Rows from expert 13 of block 2, named by matrix and row number. Rows with one number belong to one neuron. Each number is 128 + 32 x the weight over its row's rms, rounded and kept within 0 to 255. All counts start at 0. Numbers have three digits each. After the name is the row's rms in percent of the matrix's.
# gate: expert gate (model.blocks.2.mlp.gate, 16x160x160), inputs 0-53
# up: expert up (model.blocks.2.mlp.up, 16x160x160), inputs 0-53
# down: expert down (model.blocks.2.mlp.down, 16x160x160, transposed), outputs 0-53
gate.117 016:215130146140146091105049171137098154173145106125095149167154173108186150114059174134108094104068122124133149088115149128118193124145141122171151085114131115128155
up.117 017:127119128142143090103017128125154125131135142157066099113161133113168129129085142128150088074096129156150152142122127121137159152115095115158159094089192107147161
down.117 025:093045200105127166110157118149173088139161159127161146111158127105099202112101146115146104008162164115074079204146095069127157136167118142139121105118154115112166
gate.118 006:137150149161168081049135107107089177126129139217168145129150121118149154157084128225074154112107072150100100121127111102156092096188129113078189164137134112116129
up.118 006:130163123105126088085114057078106164108111147182141160108147135100133171162093126222096170102108076133138094123116116116131090105203134100093206171188168125103115
down.118 009:111127155125105112147090105171133151145089080154110103107094146139133136180101148135176118088133145120140136110109194126108194107150115122118112096140077124201166
gate.119 011:139174157097112150124147138109131107139111150105174143131069137106122152129148148083089106131189117092102128141152105168125147226156130178136080143117188064162160
up.119 008:094171130088159130205109111159163107099126152154136135150154124122093150114102136170131155139149143118127083089112185133104118097104124062104183156157138168126147
down.119 015:109138102084147152166110144115162182101131180121198163155152158121146118109150112127128126153168127182124066150098132051083123122124075092165116142144117127112152
gate.120 144:128138161151127103104102153092082122171126080130080137172144171103094090105078141105135116115096153148104091133087135175081165164074086183131120130119159172171135
up.120 108:130143181144135122136145134085050121118118085130085138114100153068075063104082161135128122127086135156111091140077144142079155144132107173151130136105206187173143
down.120 135:125150091125111113093097152110042065124117112056083134136123178105132096138164137081184128157093134141130169087191131158107188137130128078154176139140143162189089
gate.121 142:110161145114126122126162106117145066058101106106094083090129150109095103069111131137165141133200126095125139083116145156140132153085066113099120149134105185095132
up.121 130:157112150075196132083118099093136091081104143128134111145170131108150154097136130186119164169137150158168145158107122179103154162120119107052142102131178159129176
down.121 119:152115146124133080173130082062140108138139135148104141120123082139121097164122115137069145103073124027098118115145139089076178171148141147103167169071131121144178
gate.122 116:075155189148109094128124121101151127163146085152113062144152160125126116131021129118184120116102107145146177113130133085149169143109095071145084147168163095106067
up.122 119:162080129111097114218123169117110127109066124131143168086097118131142036113145199127124146128145069115133150111110141157119131062157143162145102142122165153147169
down.122 109:163137145123204103118216130154204135083137092087141079164127125133057139130081103130104130126168074103119125181100108129138166137160143128121106078090115115093116
gate.123 124:200137159150110119174128131109060073158182085127157081106067142146116106068111173179098087156156116111124172152125158159168146147124091186160124099162073149109074
up.123 124:094144102144169127099138105169192174101124162137130146160199139145170155198189069110127152105122130144139090098137092123105137093178139147123147135031185105124172
down.123 133:040098170184095179073142124084182103148083080188164125145089058130173137162094139158148106127102115102135139130120168144151147164139108085171112128126118147146134
gate.124 087:190133074118167127108073122140149147052137086125173090196124163112177116122156125139137145088084140147178139135113108203058135124048104110112075105082085101121109
up.124 092:152123101178153178111063078182158171060134115146169092143170160098098127136124156111102144099113087161108139105128109158091138152133114088149106086080100125106104
down.124 110:172141121141151072082136198124089129152167110125097140137180075156107106133116121110039077098162106070059109101175136110138162146099136119180105075152097155118129
gate.125 132:168160099140174165092026160124170127127164123105141088153156165132134159098137167132148170098120150140083188115144129145140181060113125184214135084068100114131149
up.125 130:069073134111102130141187089146109161096111083138125146107110101151118107161161168118146067157100102136161096165141152114150075184102120051090121150181187107131112
down.125 128:111110136101149141048148123192075096175102106120155136134110158083147162100109171174132110143121171132161166146095116167094179134191150143106113102114089116069182
gate.126 100:206084116121087113145079084128173123124123088102082107094207148130144134085122119152141178083082169126108087091141124169059112124100159078142129113105133121116134
up.126 093:015146129108184135140190196164122115155132157163182145130082136174117148135118164110128075180168092150135165124065143128146153146132112217115111143138117135124100
down.126 116:153113073150180129137144152107124128094077118137125144073169195176074110145157122110173168195134129169183158137170113127100167131138112139094156136135141134114049
gate.128 125:088132151150148152107123129099079083141124063126172108133100086121184153114092167174082108125143099141154200188067100107172154104094160175041120125080094128103133
up.128 125:157110112089121110091116103157170178172154183120060169088171144130139098140138129075123123134115153125104078091169135165105150133185109089206147111146110085142105
down.128 116:136129157137118094142163111168128131152135177127180066145119104082142112188180138161113096146197120085110184183100125117170141140178133136143087140109131126109151
gate.129 121:132092156125129102126180077056083107089141149188139108097098115223086052157130130121117124164162092182135200151176137126161153150152070084182155153137091138151148
up.129 140:148145077111129132152155161157167180162133096136084099187152112078175121095126130123125128108067156057115087135097123135101136142113086195102091119110161089116130
down.129 124:192138104110145089095111143140117112160119126146136141085113096169149077202084156145147137145168124088119141146155116159148117132038132114134146166125101108166109
gate.130 115:195102079142109131151123070155125124140149140129117171127150149155186055082137156170164100137153151165149150074123129107148127154102159035084145112099145151138120
up.130 097:162124041167093147170103081118122131085119150113167130129157144123202082139192145134113185122086163136146148117092125093114092136141150075113072146146101168140143
down.130 119:135120169156128113147091094161087073126174137170119150127117148031151108133137124163116141072122142152084159152170060152124156128119105100120126124137183123112140
gate.131 030:097097123129117154186137086173084131066102186136142069148098120153136131181128212126182112099118165152183148108156104116109131121096130203096148137149084151070114
up.131 035:131120141135087151057118173036159123180157140146115173114169144135142127093141091110095150111148079106101139186088150173143134152150140147137126074155139122100177
down.131 040:142112155157120105163105141126134135051084170184154123198113148065163143109150123122130169129100119141184073107119192158134094197060124150103107106146115145124183
gate.132 118:151112084149171087170062101150177102119137096117123103110100169139109132124151136132071046140165107180137130121127146125146081094085117087183128068162113147178129
up.132 105:149126078129139060112131150145101133094167087149117106136111180123159140123082159118082098177152126143129095166099159119148153103106144142172119057171172152175153
down.132 128:105130135198108086207073111114061187134167137121096098132102130109183072124111130163117146125122145119115122220131138180173124109116144126119092105157184138127131
gate.133 112:131174096147122155133133149148139161133117125194129126150075164131151162149073124096151079083087085185130134076140091149175103141133127098113139126125169096170124
up.133 107:106153164143114136124144120161173111097120087178118116167058143159136122182088065085152089100109077162137094138167102136128166183087124091102158087124151099186094
down.133 112:150134121152129151160161150120101089062109106144108125194115151060150092127092095153120121095124129076170136097166085116081108144163172156123123123133209108118105