{"model": "masked image model", "dataset": "stained colorectal tissue patches (NCT-CRC-HE-100K)", "train_examples": 22605, "image_size": 48, "crop_scale_min": 0.7, "horizontal_flip": true, "color_jitter": 0.2, "method": "simmim", "mask_ratio": 0.75, "loss": "l1", "arch": "vit", "norm": "layernorm", "norm_position": "pre", "activation": "geglu", "head_dim": 48, "fused_qkv": true, "bias": "all", "qk_norm": false, "parallel_block": false, "moe": "top_k", "num_experts": 16, "moe_every": 1, "expert_mlp_ratio": 1, "experts_per_token": 2, "shared_expert": false, "patch_size": [8, 8], "conv_stem": true, "layers": 8, "width": 160, "positions": "learned", "residual_init": "zero_last", "optimizer": "muon", "muon_scale": "spectral", "lr": 0.016, "momentum": 0.95, "nesterov": true, "orthogonalizer": "newton_schulz_5", "adamw_lr_other_params": 0.0015, "grad_clip": 0.5, "steps": 12600, "batch_size": 128, "epochs": 71.3, "lr_schedule": "poly", "final_lr_fraction": 0.1, "warmup_steps": 250, "weight_decay": 0.05, "adamw_weight_decay_other_params": 0.05}
Rows from block 4 of a small masked image model, named by matrix and row number. Rows with one number within an expert belong to one neuron, the router's apart. Each number is 128 + 32 x the weight over its row's rms, rounded and kept within 0 to 255. All counts start at 0. After the name is the row's rms in percent of the matrix's.
After each expert's rows are labels from the 100 images, of 14976, where the router gives the expert most weight on average: "patch colour" is the nearest of a few named colours to the mean colour under the peak. Only what is clearly more common there than usual is listed. The data: stained colorectal tissue patches (NCT-CRC-HE-100K).
# router: router (model.blocks.4.mlp.router.weight, 16x160, trained with AdamW), inputs 0-53
# gate: expert gate (model.blocks.4.mlp.gate, 16x160x160), inputs 0-53
# up: expert up (model.blocks.4.mlp.up, 16x160x160), inputs 0-53
# down: expert down (model.blocks.4.mlp.down, 16x160x160, transposed), outputs 0-53

# expert 7
router.7 097 [140 150 148 143 112 155 122  58 132 175 124  95  98 162  99 118 152 122  87 122  82 118 167 121 171 119 167 116 137 165 153 142 179 111 154 113  86  79 121 129 166 109  57 106  68 146 151 134 134 111  81 167  95 113]
gate.2 101 [135 129 139 176 149 174 117 128 181  67 180 167 134 104 130  77 108 135 108  85 130  48 115 137 153 120 164 134 113 147 134 151 129 143 158 103 160 185 125 171 178 149 107 115 115 111 157 130  61 118 122 126 155 165]
up.2 097 [ 57 118 119 148 113 152  90 166 113  97 139  86 113 159  93 220 129 129 178 123 141 158 121  98  76  98 187  85  72  85 149  91  79  91 118 174 130 197 129 102  96  97 126 139 186 123 115 136 171  89 137 125 141 148]
down.2 100 [114 129 101 121 163  48  96 124  86 138 135 174  72 118  93 119 136 117 183 114  97  99 158  77 138 142  98 168  88 112  78 126 149 106 162 149 152 107 132 170 103 193 102 102  94 116 134  83 121 168  90 146 109 154]
gate.3 090 [ 99 161  87 129 105 121 152 154 134 132 186 130 129 125  92 143 173 102 103 151 147  88 131 141 143 166  85 107 188  83 135 135 124 173 156  86 156 160  94 129  89 117 192 143 121 192 169 112 138 140 122 117 112 179]
up.3 105 [180  77  78  81 159 129 138  77 124 133 146 130  66 116 141 146  96 115 132 150 112 157 121  80 125 142  64 130  77  96  81  73 121  97 138 180 160 178 149 199 153 136 112  90 108 141  81 173 108 119 159 168 179 114]
down.3 107 [153  81 128 134 144 151  95 116 141 114  80 152 152 177 148 116 132 155 139 103 104  99 137  97 163 153 126 121 142 147 122  59 127 198 137 140  86 132 136 110 118 194  79  79 137  91 134 130 129 157 129 146 102 115]
patch colour: grey

# expert 10
router.10 083 [128 151 101  97 139 140 170 105 126 191  94 146 106 175 136 171 156 179 112 111 115 157 193 126 142 110 146 131 147 134 102  74 149 148 153 106 102 110 110 117 147  75 122 158 134 107 142 153 151 145 130 135 124 162]
gate.2 111 [ 97 163 174 170 146 188 155 128 112 125 164 142  90 130  99 152 144  92 204 110 157 164 140 103  94 159 107 150 181 110 102 136 133 132 147 142 110 138 150  78 228 151  55 152 127 124 110 128  90  85 159 125 150 131]
up.2 105 [182 107  63 131 133 116  79 113  91 100  96 134 118 136 178 177  71 107 109 204  93 143 170 126 219  87 143 128 154 157  95 130 120  98 175 201 122 178 126 141 106 113  99 151 116  94 110 124 100 114 138 175 113 110]
down.2 101 [131 135 124 103 159  96 143 152  84 152 109 121  80 166 160 154 109 122 119 177 103 105 148  86 144 105 212 125 166 195  80 166 144 174 150 122 125 133 145 164  47 121  83  63 127 123  83 150 134 138 154 117 133 224]
gate.3 119 [161 110 117 166 131 142 138  79 169 175 139 167 159 161  90 133 176 132 175 199 181 169 157 159 182 123  94 156 179 186  79  53 133 146 153 197 124  61  99 107 117 146 118 136 140 131 131 122 129 140 150  23  67 123]
up.3 104 [186 149  92 153 194 123  82 102 128  93 143 150 103  89 162 149 173 147 181 151  87 151 118 123 166 142 118 160 145 148  99  65 158 112 123 171 132  83 114 163 147 125  73 120  75 180 123 156 110 145 110 147 105  87]
down.3 110 [151 152 119 123 141 110 110 130 167  96  68 119  86  82 115 102 113 177 131 145 147  86 193 137 119 114 147 130 130 100  97 109 133 132 104 108 114 128 174 104 159 117 137  92 163 142 116 166 151 106 133 140 146  88]
patch colour: pink

# expert 1
router.1 073 [131 121 152 140 148 146 188 112 144 147 102 165 106 114 136 149 152 149 136  75 112 133 162 137 129 106 152 130 125 162 130 123 176 134  68 120  97  80 164  60 167 115  95 142 174 121 130 137 140 138 108 155 104 139]
gate.2 084 [158  94 123 192  34 122  87 142 128 182 105 164 173 139 132 135 186  94 111 153 154 118 134 128 145  90 190 172 135 142 164  96 168 128 169 110 147 159 119 147 117 168 172 125 135 147 100 121 157  56 116 107 180 228]
up.2 102 [133 127 149  97 123  77 140  75 161 148 174 130  70 112 108 172 152 118 130 132 107 101 197 121 144  92 131 167 149 130  77 202 128 111  79 134 115  91 144 171 129 155 131 128  79 121 146 123 132 117  49 111  91 125]
down.2 098 [183 154 110 112  92 170 195 162 194  98 160 154  75 111 142 146 151 121 114 155 139 103 169  81 130 137 134 234 123 154  57 189 110 138  87 103 123 129 174 108 120 121 106 138 102 123 133  90 129 121  79 143 144 143]
gate.3 100 [188 139  87 187 146 137 114 181 126 152 176 102 140 148 149 145 122 157 124 153  92 134 163 156 141  69 136 105 113 109 122 144  86 190 148 162  84 171 107 101 102 134 138 142 122 153 165 143 129 163 152 143 123 183]
up.3 105 [166 132 172  85  70  62 129  74 145 165 135 176 128 114 129 180 118 121  97 113 137  93  82 164 113 168 187 226 115 116 145  68 149 164 126  94  96 139  71 108 154 152 140 141 180 172 102 111 105  89 140  75 153 134]
down.3 103 [ 80 124  76 163  93 100 110  81  94 151 151 155 134  90  55 121 119 137 110  89 162 110 123 171 128 151 102  93 137 138 147 121 183 134 131 126 128 101  97 208 154 114 154 125 151 130  98  89 126  97 129 108 134 121]
patch colour: pink

# expert 3
router.3 108 [145 103  90 158 157  42 172  67 123 206  97 131 131 161 143  88  82 130 193 141  64 168 166 169 106  96 111  97 129 143 145  90 110 120  88 169 132 108 155  93 136 175  85 177 132 185 145 117 165  87  99 151 181 124]
gate.2 096 [152 144  66 108  78 153 113 162 129 183  94 155  94 102 126 167  81  77  74 134 184 115 108  96 111 125 102 108 108  80 112  52 124 166 191 127  95 141 134 134 154 188 131 163 173 134 125 134 145 161  90 106 131 150]
up.2 081 [134 154 172 115  97  62 144 133 132 146 127 108 129 110 138 123 131 142 151  77 132 102  99 103  74 119 155  97 146 106 162  74 127 141 170 107 121 193 171 120  93 145 101 169 175 142 163 157 124  89  98 120 116 132]
down.2 082 [ 83 133 159 121 149 185  89  92 129 120 141 148  94 105 151  62 107 132 140 116  92 176  82 163 153 121 100  91 118 129 112  90 137 165  94 116 125 161 142 168 118 102  78 129 142 138 132 134  88 167 132 179 132 132]
gate.3 099 [171 127 236 105 209 115 122 153 161 118 110 183 150 109 148 108 143 159 170 102 123 102  92 135  88  97 158 166 115 158 119 105  83 153 143 141 147 107  96 154 148 125 126 119 140  83 174  95 180  77 127 133 103 101]
up.3 105 [148 138  71 134  90 170 119  73 105 121 116  72  98  85  87 149 150  69  92 126 181 132 160 139 156 150  89 135 156 124 115 147 140 132  88 152 141 168 130  99 144 121 131 166 146 129  78 147 112 136 145 153 107 157]
down.3 096 [143 186 113 123 185 111 141 116  91 129 136  95 118 120  99  96 126 180 134 109 167 168  90 106 148 106  41  97 134 146 111 179 162 126  85 122 172 106 148 118  78  98  99 155  65  45 107 113 104  92 161 115 167 124]
patch colour: grey

# expert 2
router.2 120 [116 102 144 162  81  88 109 121 143 165  99 149 135 157  78 142 103 127  97  51 122 161  91 132  76  69 195 187 130 104  81 138 110 156 147 130 160 148 178  93 176 111  57 150 106 164 120 166 107 155 115 177  91  70]
gate.2 075 [164  27 167 129 101 108 100 188 135  84  65 137 144 119 118 132 117 140 137 107 133 154 165 133 108 136 120 144 133  83 111 104 143 102 132 104  84  88 220 158  90 143 123 151  81 151 108 188 222 131 185 155  74 165]
up.2 083 [121 199 126 139 127  88 154  98 102 154 215 120  99 101  99  96 143 151 130  87 166  81  88 168 134 135 120 155 152  92 147 107  88 111  59 200 119  67 169 150  93 151 146 120 168 145 149  98 158 134 119 139 155  93]
down.2 087 [145 131 132 108  99 127 167 159 117  86 168 100 168 133  67 104 139 146  71 133 152 121 144 137  91 147 109 103 136  98 159 139 134 120 145 137 153 116 140 107 129 150 108 121 100  55 145 151  73 133  88  98 173  78]
gate.3 119 [150 148 201 176 162 170  85 107 107 114 156 130 126 160 151 167 145 153 134 157 110 134 148 129 123  66 164 134  99  88 183  89 144 167 140 119 150 135 103 106  81 103  60 104  92 167 144 125 152 137 125  89 119 107]
up.3 106 [129  89 146 120 169 159 141  88 104 144 161 106 114 167 100 118  93 218 135 105 122 180 139 111 111 122 154 121 138 178 104 125 119 112 100 133  70 137 136 105 183 155 146  92  69 141 115 108 120 165 147 116  90 131]
down.3 101 [138 145 147 123 137 131 101 114 181  92 138 136  44 148 121 145 114 101 145 105  56 123 146 118 139  92 149 142  84  93 116 109 190 154 105 169  30 142 168  90 120 124  88 173  86  98 166 162 149 142 132 168 127  80]
patch colour: grey; brown

# expert 0
router.0 112 [ 88 182 145 114 116 158 114 105 104 162 107 155 134 146 133 141 126 106 111 114  92 187 194 183  93 136 100  90 162 120 157 106 156 146 106 130 158 122  95 125  72 134  31 142 101 137 158 120 131 125 133 149 125 127]
gate.2 097 [106 126 139 113 149 132 154 110 108 111 194  82 128 102 131 173 146 109 161  89 137  91 105 131 131 128 102 178 145 112 133  66 138  98 128 143  79 132 119 178 125 109 159 120 101  69 135 162 127 174 127 108 128 131]
up.2 093 [122 135  91 139 100 115 209 123 153 143 131  94 102  88 102  98 158  52 141 128 139 110 199 112 110 118 115 150 116 140 149 174  98 138 126  96 170  81 175 108 153 145 180 170 157 102 177  91  94 108 137 170  95 117]
down.2 097 [105 191 132 156 131 174  43 102  59 123 184 194 121  84 149 143  99 119 135 110 139 112 133 132 101 119  89 156 141 144 136 146 106 118 142 166 108  99 187 112  86 150 147 150 115  76 108 137 137 118  55 177 102 177]
gate.3 101 [152 154 181 136 150 162 111  83 114  89 138  56 130 133 111 102 171 153 162 138 149 105 138  72 113 171 126 127 118 139 171  76 101 167 115 130 140 230  95 156 142 113 132 128 147 137 192 140 124 146 127  79 157  99]
up.3 115 [128 105 139  77 173 110 114  83 148  85 139 142 174 115 101 134 116 139 121 149 127 158 135  78 135 129 102  92 134 117  74 117 175 134 113 145 165 184 104 166  95 125 174 131  76 166 171 154 125 151 132 139 134  98]
down.3 110 [125 120 118  53 115 132 121 137 138 144 171 149 134 114  81 114 109  98 151  91  61 158 133 150 108 149 147 130 112 147  40 154  81 169 146 103 164 159 138 118 180 163 113 131 119 125 106 107 202 138 148 130 159 148]
patch colour: brown

# expert 12
router.12 158 [153 121 138 114 148  97 145 165 188 114 134  94 109 120  97 150 180 121 108  69 135 118 107 126 148 108  87 125 138 225 123 197 134 157 183 108 106 126 141  95 162 148 112  91 163  73 101 109 160 156 135 100 121 102]
gate.0 145 [152  75  88 111 145 129 161 198  77 131 103  80 140 139 155 135 133 120 110  95 190  84 134 148 138  64 146 122 125 152 145 128 142 132 139 225  81 139 115 168  63 128  77  93 132  82 154 125  95  66  88 119  99  83]
up.0 133 [ 70 168 187 130  99 149  68  85 184 110 161 141  81 108  97 122 131 169 142 177  73 159 129 116 134 173  92 116 129 113 106 115 105 120 110  41 164  95 149 122 188 129 178 118 118 174 113 136 182 170 145 153 142 163]
down.0 133 [ 55 118 139 132 181 132 195 189 111 172 144 115 134 126 158 163 114 117 153  79 161 121  82 175 151  35 119 113  66 128 122 173 126 107 121 158  91 146 128 100 106  90 126 142 112  86 124 190 127  90  87 100 127 125]
gate.2 146 [ 86  75 157 155 103 108 136 105  94 152 194 179 178 109 190 137 174 130 141 122  66 157 153 150 156 146 122 164  81 116  98  76 179 138 132  72 160  93 125 165 151 125 164 147 131 147 127 100 148 113 122 160  99 151]
up.2 146 [ 90 112 183 125 137  80 144 140 128 128 194 237 158  81 192 133 175 136 157 153  86 173 116 131 154 125 122 138  75 131 130  93 150 107 135 112 130 109 169 135 143 113 187 105 111 155  85 113  70 127 118 152 127 142]
down.2 152 [132 129 128 133 206 154 127 113 121 124  69 115 146 108 104 113 109 145 124  79 141  89 145 121 145 116 160 173 158 149 135 150  77 112 139 189 131 138  88 132 140  94  81 128 136 181  46 148 155 123 147  75 172 106]
patch colour: white

# expert 11
router.11 076 [120 120 103 106 114 112 147  79 152 176 117 153 142 130 118 160 162 175 115 124  90 160 170 124 147 113 135 159 105 161 185 115 168 127 124 160  83 117 191  76 135  86 107  92  78 121 140  75 140 145 151 122 179 147]
gate.2 101 [119  59 171 125 133 111 153 199 113 124 140 110 126 200  97 148 174 140 146 128 129  96 137 138 173 108 127 126 163 127  70 107 156 177 118 137  96 103 144 171 128 152  78 129 147 110 167 153 138  42  81 126 129 178]
up.2 109 [106 118 135 187 116 147 119 136 136 223  91 126 128 170 143 158 132 144 145 147  47 131 159 106 180  60 147 138  84  68 134 140 129 173 123 122 103 149 128 145 105 143  87 132 105 177  93 228 108 122 120  82 128 135]
down.2 110 [144 119 183  71 138  72 182 143  83 108 119 106  87 155  99  85 108 116  70  31  40 122 152 154 188  39  62 146 127  85 150 115 192 148 152 108  96 129 186 131  78 130 137 101 100 163 125 138 128  83 112 114 146 160]
gate.3 130 [134 134 103 115 137  59 179 197 131 147 166 119  81 136  80 158 123 135 127 138 167 127 180  98 207 106 184 169 133  84 116  98 133 136 147 114 149 113  99 110 148 102 101 136  87  80 143 132 137 160 177 143 103 128]
up.3 114 [136 150 102 120 112  96 149 147 119  84 185 165 137 153  37 151 136 161 118 184 123  82 133  45 140 104 106 166 103  75 121 188 118 164 153 174 146 150 102 129 165 125 121 163  89 117 116 148  88 237 123 168 124 147]
down.3 117 [181 105 173 123  94 155  73 137 128 228  96 161  84 194 115 136  96  97 182  47 175 112 159 129 105 121  97  96 145 146 106 103  66 184 107  84 122 105 112 115 129 129 137 142  83 138 110 148 115  92  74 133 159 115]
patch colour: pink

# expert 9
router.9 068 [153  98  84 121 140 111 177  99 131 185  95 175 121 206 117  51 163 159 127 124 100 109 168 132 181 139 162 145 150 132  92 124 141 117 130 110  94  67  89  86 160  66 118 133 130 113 163 125 136  99 141 178 176 133]
gate.2 094 [ 92 154 168  91 141 104 142 172  88  53 114  85 164 170 211 108  83 136 136 108 106  69 159 170  74 115 114  59 112 121 121 124  31 114 114 172  87 122 164 122 121 159 137 151 110 148  89 167  92 158  60 145  73 151]
up.2 119 [193 130  94  87 101 124 126  37 113 155 116  81 135  83 118 137 144 105 148 126 141 126 122 102 138 107 149 173 133 138 113 142 112 163 158  73 144 179  68 127 141 104 123 117 104 110 120 179 207 175 198 136 140  96]
down.2 113 [153 102  85 118 140  61 126  39 161 118 122 112 207  51 123 154 141 141 143 142 147 154 169 120 140 134 165 217 121  88 146 139 100 155 120  85 106  88  70 119  85 120  56 123 122  89 149 154 183 137 140  64 127  99]
gate.3 108 [ 78 162 129 110 114  67 146 155 125 141 118 176 126  92 134 111  96  83 130 192 153 111 163  93 147 102  96 140 135 155 124 145 132 115 102 118  33 138 135 117 125 148  90 130 115 169  83 110 129  79  96 115 117 106]
up.3 101 [ 83  99 100 136 175 102 120 129 137 118 134 101 127 143 170 152 141 169 137 149 152  91 119 129  66  99 117 106 180 167 128 100 180 105 120 134 150  58 177  86 141 108 166 119  98 157 137 109 149 125 168 152 177 115]
down.3 095 [136 166 165 118  81 143 106 145  95 148 120  71  95 116 151 151  98 169 136  80 144 128 153  74 203 175 136 116 147 134 145 124 149 162 122 172 147 134  47  89 149 104 151 122 174 132 136  90 105  81  78 134 139 156]
patch colour: pink

# expert 15
router.15 165 [124 157 106 122 117  64 155 138  65 117 155 155 127 127 160 164 107 115 128 193  97 177  90  60  82  96 116 153 187 133 131  95 124 139 180 103 145 152 154 165 105 178 178 119 144  90 136 151  96  92 135  82 130 190]
gate.2 120 [131  98 146  93 143  84 166 107 165  96 159 149 103  94 104  95 147 119 141 115 198  40 180 127 145 104 163 103 152 208 127 113 144 106 136 175 122  82 142 168  73 151 139 108 101 150 119  62 138 145 124 139 135 144]
up.2 114 [115 159  95  92 160 112 113 111 153 167  86  88  82 108 145 145 132 195 148 135 115 115  84 166 165 150  94 181  62 111 144 175 116 156  52  58 118 151 114 105 148  77 164 134 165 121 105 157 151 139 101 153 127  73]
down.2 107 [ 20 159 120 141 124 157 154 157  83 164  72  88 139 124 187 108 143  61 151  89 175 150  69 165 100 153 118 136 101 175 146 125 131 150 100  95 131 121  96 120 103  88 107 129 155 145 187 132 143  87 112 142 153 137]
gate.3 118 [ 93  98 141  91 164 163 106 136  98 182 101 148  98 133 172  96 126 123 151  83  71 126  96 156  50 125 130 135 135 139 135 102 147 133 100 123  73 141 149 126 164 146 114 143 142 188 150 137 110  77 119  74 123 102]
up.3 100 [121 158  71 161 145 124 171 137 139 117 118 127 162 107  73 154 128 153 110 166 195 166 158 107 176 177 130 199 122  96 110 157 121 100 171  67 145 115 113  96 109  82 146 151 122 121  80 122 141 176 154 191 110  60]
down.3 118 [140  57 195 196  71  48 116 118  98  94 132  73 195 181 168 145 110 122 131 119  39 113 145 103 153 122 119 100 111 165 103 124 132  92 154 162 119  92  90 166 192 127 137 173 178 106 128 141 121  78 122  98 121 147]
patch colour: pink

# expert 4
router.4 068 [143 113  72 124 121 106 158  98 145 177  90 139 132 160 136 164 156 158 108  94 133 165 158 128 160 141 124 154  99 143 162  90 124 134  55 112  76  96 148 113 157  96 136 111 132 122 109 145 141 109 107 163 172 153]
gate.2 110 [178 146 122 153 178 156 134 130 199 160  88  98  86  99 108 164 141  97 129  85 143 141 164 112 194 145 146 129 113  84 176 142 135  97 194 119 102 141 121 130 196 128 103  84 170  99  71 101  81 106 113 101  95 174]
up.2 107 [149 163 176 110  92 130 146  85 151 114 111 124  58 116 122 165  93 158 134 147  95 110 142 107 135 127 114 165  60 130 218 123 121  66 162 104 162 139 142 117 149 101 162 168 100 154 115 107  91 146 146 147 126 151]
down.2 105 [138 151 115 130  81  80 162 137 160 132 126 118 114 177 159 149 150 180 181 101 123  70 114 111 164 159 142 130 121 106 174 122 134 156  85  85 168 135 141 147 167 136  88 132 115  47 154  62 160 125 101 169 147 153]
gate.3 113 [149 183 145 109 137 113 184 109 161 135 140 100 164 155 100 122 116  91 115 158 158  80  92 127 136 122 123 144 127 166  90 128 143  86 174 128 117 123 141 143 100 143 130 175 107 185 174  88 109  93  64 186 104  87]
up.3 104 [176 137 162 130 144 125 174  89 184 125 187 157 151 158 118 139 212  58 115 109 135 144  90 126  21 145 111 137 130 134  81  86 101 103 149 121  64 122 102 136 147 188 144 153 118 103 136  76  50 140  86 145 135 115]
down.3 103 [139 146  89  72 100 157 126 150 158 168  64 100  71 112 128 116 149  99 151 158 193 132 112 145 144 199  81  78 182 147 154 132 119 122 150 140 102 205 129 193 125  90 123 153  64 105  95 127 170  78 156 149 126 134]
patch colour: brown

# expert 14
router.14 081 [144 136 102 153 139 144 133 117 173 187  99 120 130 169  88 139 130 165 127  78 152 147 174 156 158 131 149 112 176 148 194 157 208 129  85 156  82 106  98 107 151 125  71 142  57 109 150  92 154 126 105 132  90 151]
gate.2 084 [174 134 167 117 134 111 133 163 128 126 163 187 101 113 131 167 167 175 154  95 143 130 170 141 164 140 112 127 183 133 101 193  84 117 164 122 111 113 188  61 131 152 157 132  89 138  58 104 127  86  87 138 111 102]
up.2 083 [143 119 153 162 119 106 144 157 113 172  91 140  84  77 158 188 131 157 135 119 132  59 130 158 193  90 130 166 174 115 138 118 169 128 171  94 163 109 163  65 135 134 115 158  17 164 131 144 137 135  89  91  99 165]
down.2 084 [180 163 166 106 126 172 127 168  96 111 133 109 133  65 143 166 102 159 161 145 123 109 126 150 119 184 119 129 137 180 141 165 112 130 162 183 173 157 149 129  93  94 150  93  86  79 196 116 119 112 117  80 138 109]
gate.3 107 [156 210  96 140 170 128 108 174 116 136 131 170 133 103 120  88 118  63 192 121 114 126 105 121 181  97 143 106 118 170  85 102 209 106 128 106  80 109  94 130 214 167 113 132 101  98 122 102 188 132 100 200  98 118]
up.3 117 [164 103 106  55 125 121 124 138 126 145 126 137 161 156 142 168 101 140 139  80 189 194 118 175 123  74 147 155 172 199 136  51 172 103 109  91  99 129 139 163 157 156  97 172 118 118  88 130 181  88 188  95 137 125]
down.3 109 [ 95 111 159 146 142  83 128  74 128  92 189 126 161 183 123 129 131 150  93 176  69 128 161  80 189 136 221 135 118 136 141 163 100  77 123  90 149  99 122 186 110 136  90 153 129 126 154  78 186 124  87 133 111 140]
patch colour: white

# expert 5
router.5 072 [123 121  62 120 138 117 169  85 133 202  97 139 128  98 128 145 156 184 117  86 134 157 163 119 149 138 170 161 142 158 105 124 158 120  51 118  88 104 165  95 172 124 124 129 162 131 147  78 124 118 114 154 210 165]
gate.2 102 [ 77 155 133  78 118 115  98 103 164  80 170 137 163 142 161 164 137 103  99 183 108 144 143 120 120 160 108 112 143 153  56 156 215  72 182 153 124 164 114 122 102 155 120 111 126  82  66 116 102 144 116 124 146  90]
up.2 104 [110 109 102 161 106 130 177 137 134 110 145 168 102  73 162 173 154 137 130 188 169 140 116  73 105 105 136 123 118 119 116 188 141  57  99 162 114 118 167  94 111 158 142 151  94 165 114 172 108 100 100  92 104 123]
down.2 111 [161 137 138 106 131 100 229 135  96  56 196 132 107 134 123 110 139 153 136 134 133 102 147 127 140 133 163 132 134 137 143 137 118 149 149 155 192 138 157 155 133 129 137 164 126 149 165 167 173 122  96  39 136  64]
gate.3 102 [127 105  82 125 108  89 176 127 126  66 119 148 125 124  79 136  95 124  95 111 117  89 162 128  86  63 153  96 121 104 103 132 139 148 169 100  98 178 178 183 113  96 120  99 104 145 167 130 121 143 146 144  86  79]
up.3 098 [ 81 134 123  41  83 200 131 105 169 140  88 114 156  90 159 104 182 117  73  54 123 149  72 143 143 155 137 139 129 141 137 141 129  58 115  64 183 106  65 112 140  85 145 148 164  88  74 151 139 119 131 161  92 105]
down.3 106 [ 58 177 118  74 127 131 108 117  99 111 136 126 135 131 179 150 126  45  49 126 173 168 110 149 167 153  93 127 161  91 185 187 114  54 154  99 109  90 110 149 125  95 119 134 147 158 118 112 209 172 152 122 147 122]
patch colour: pink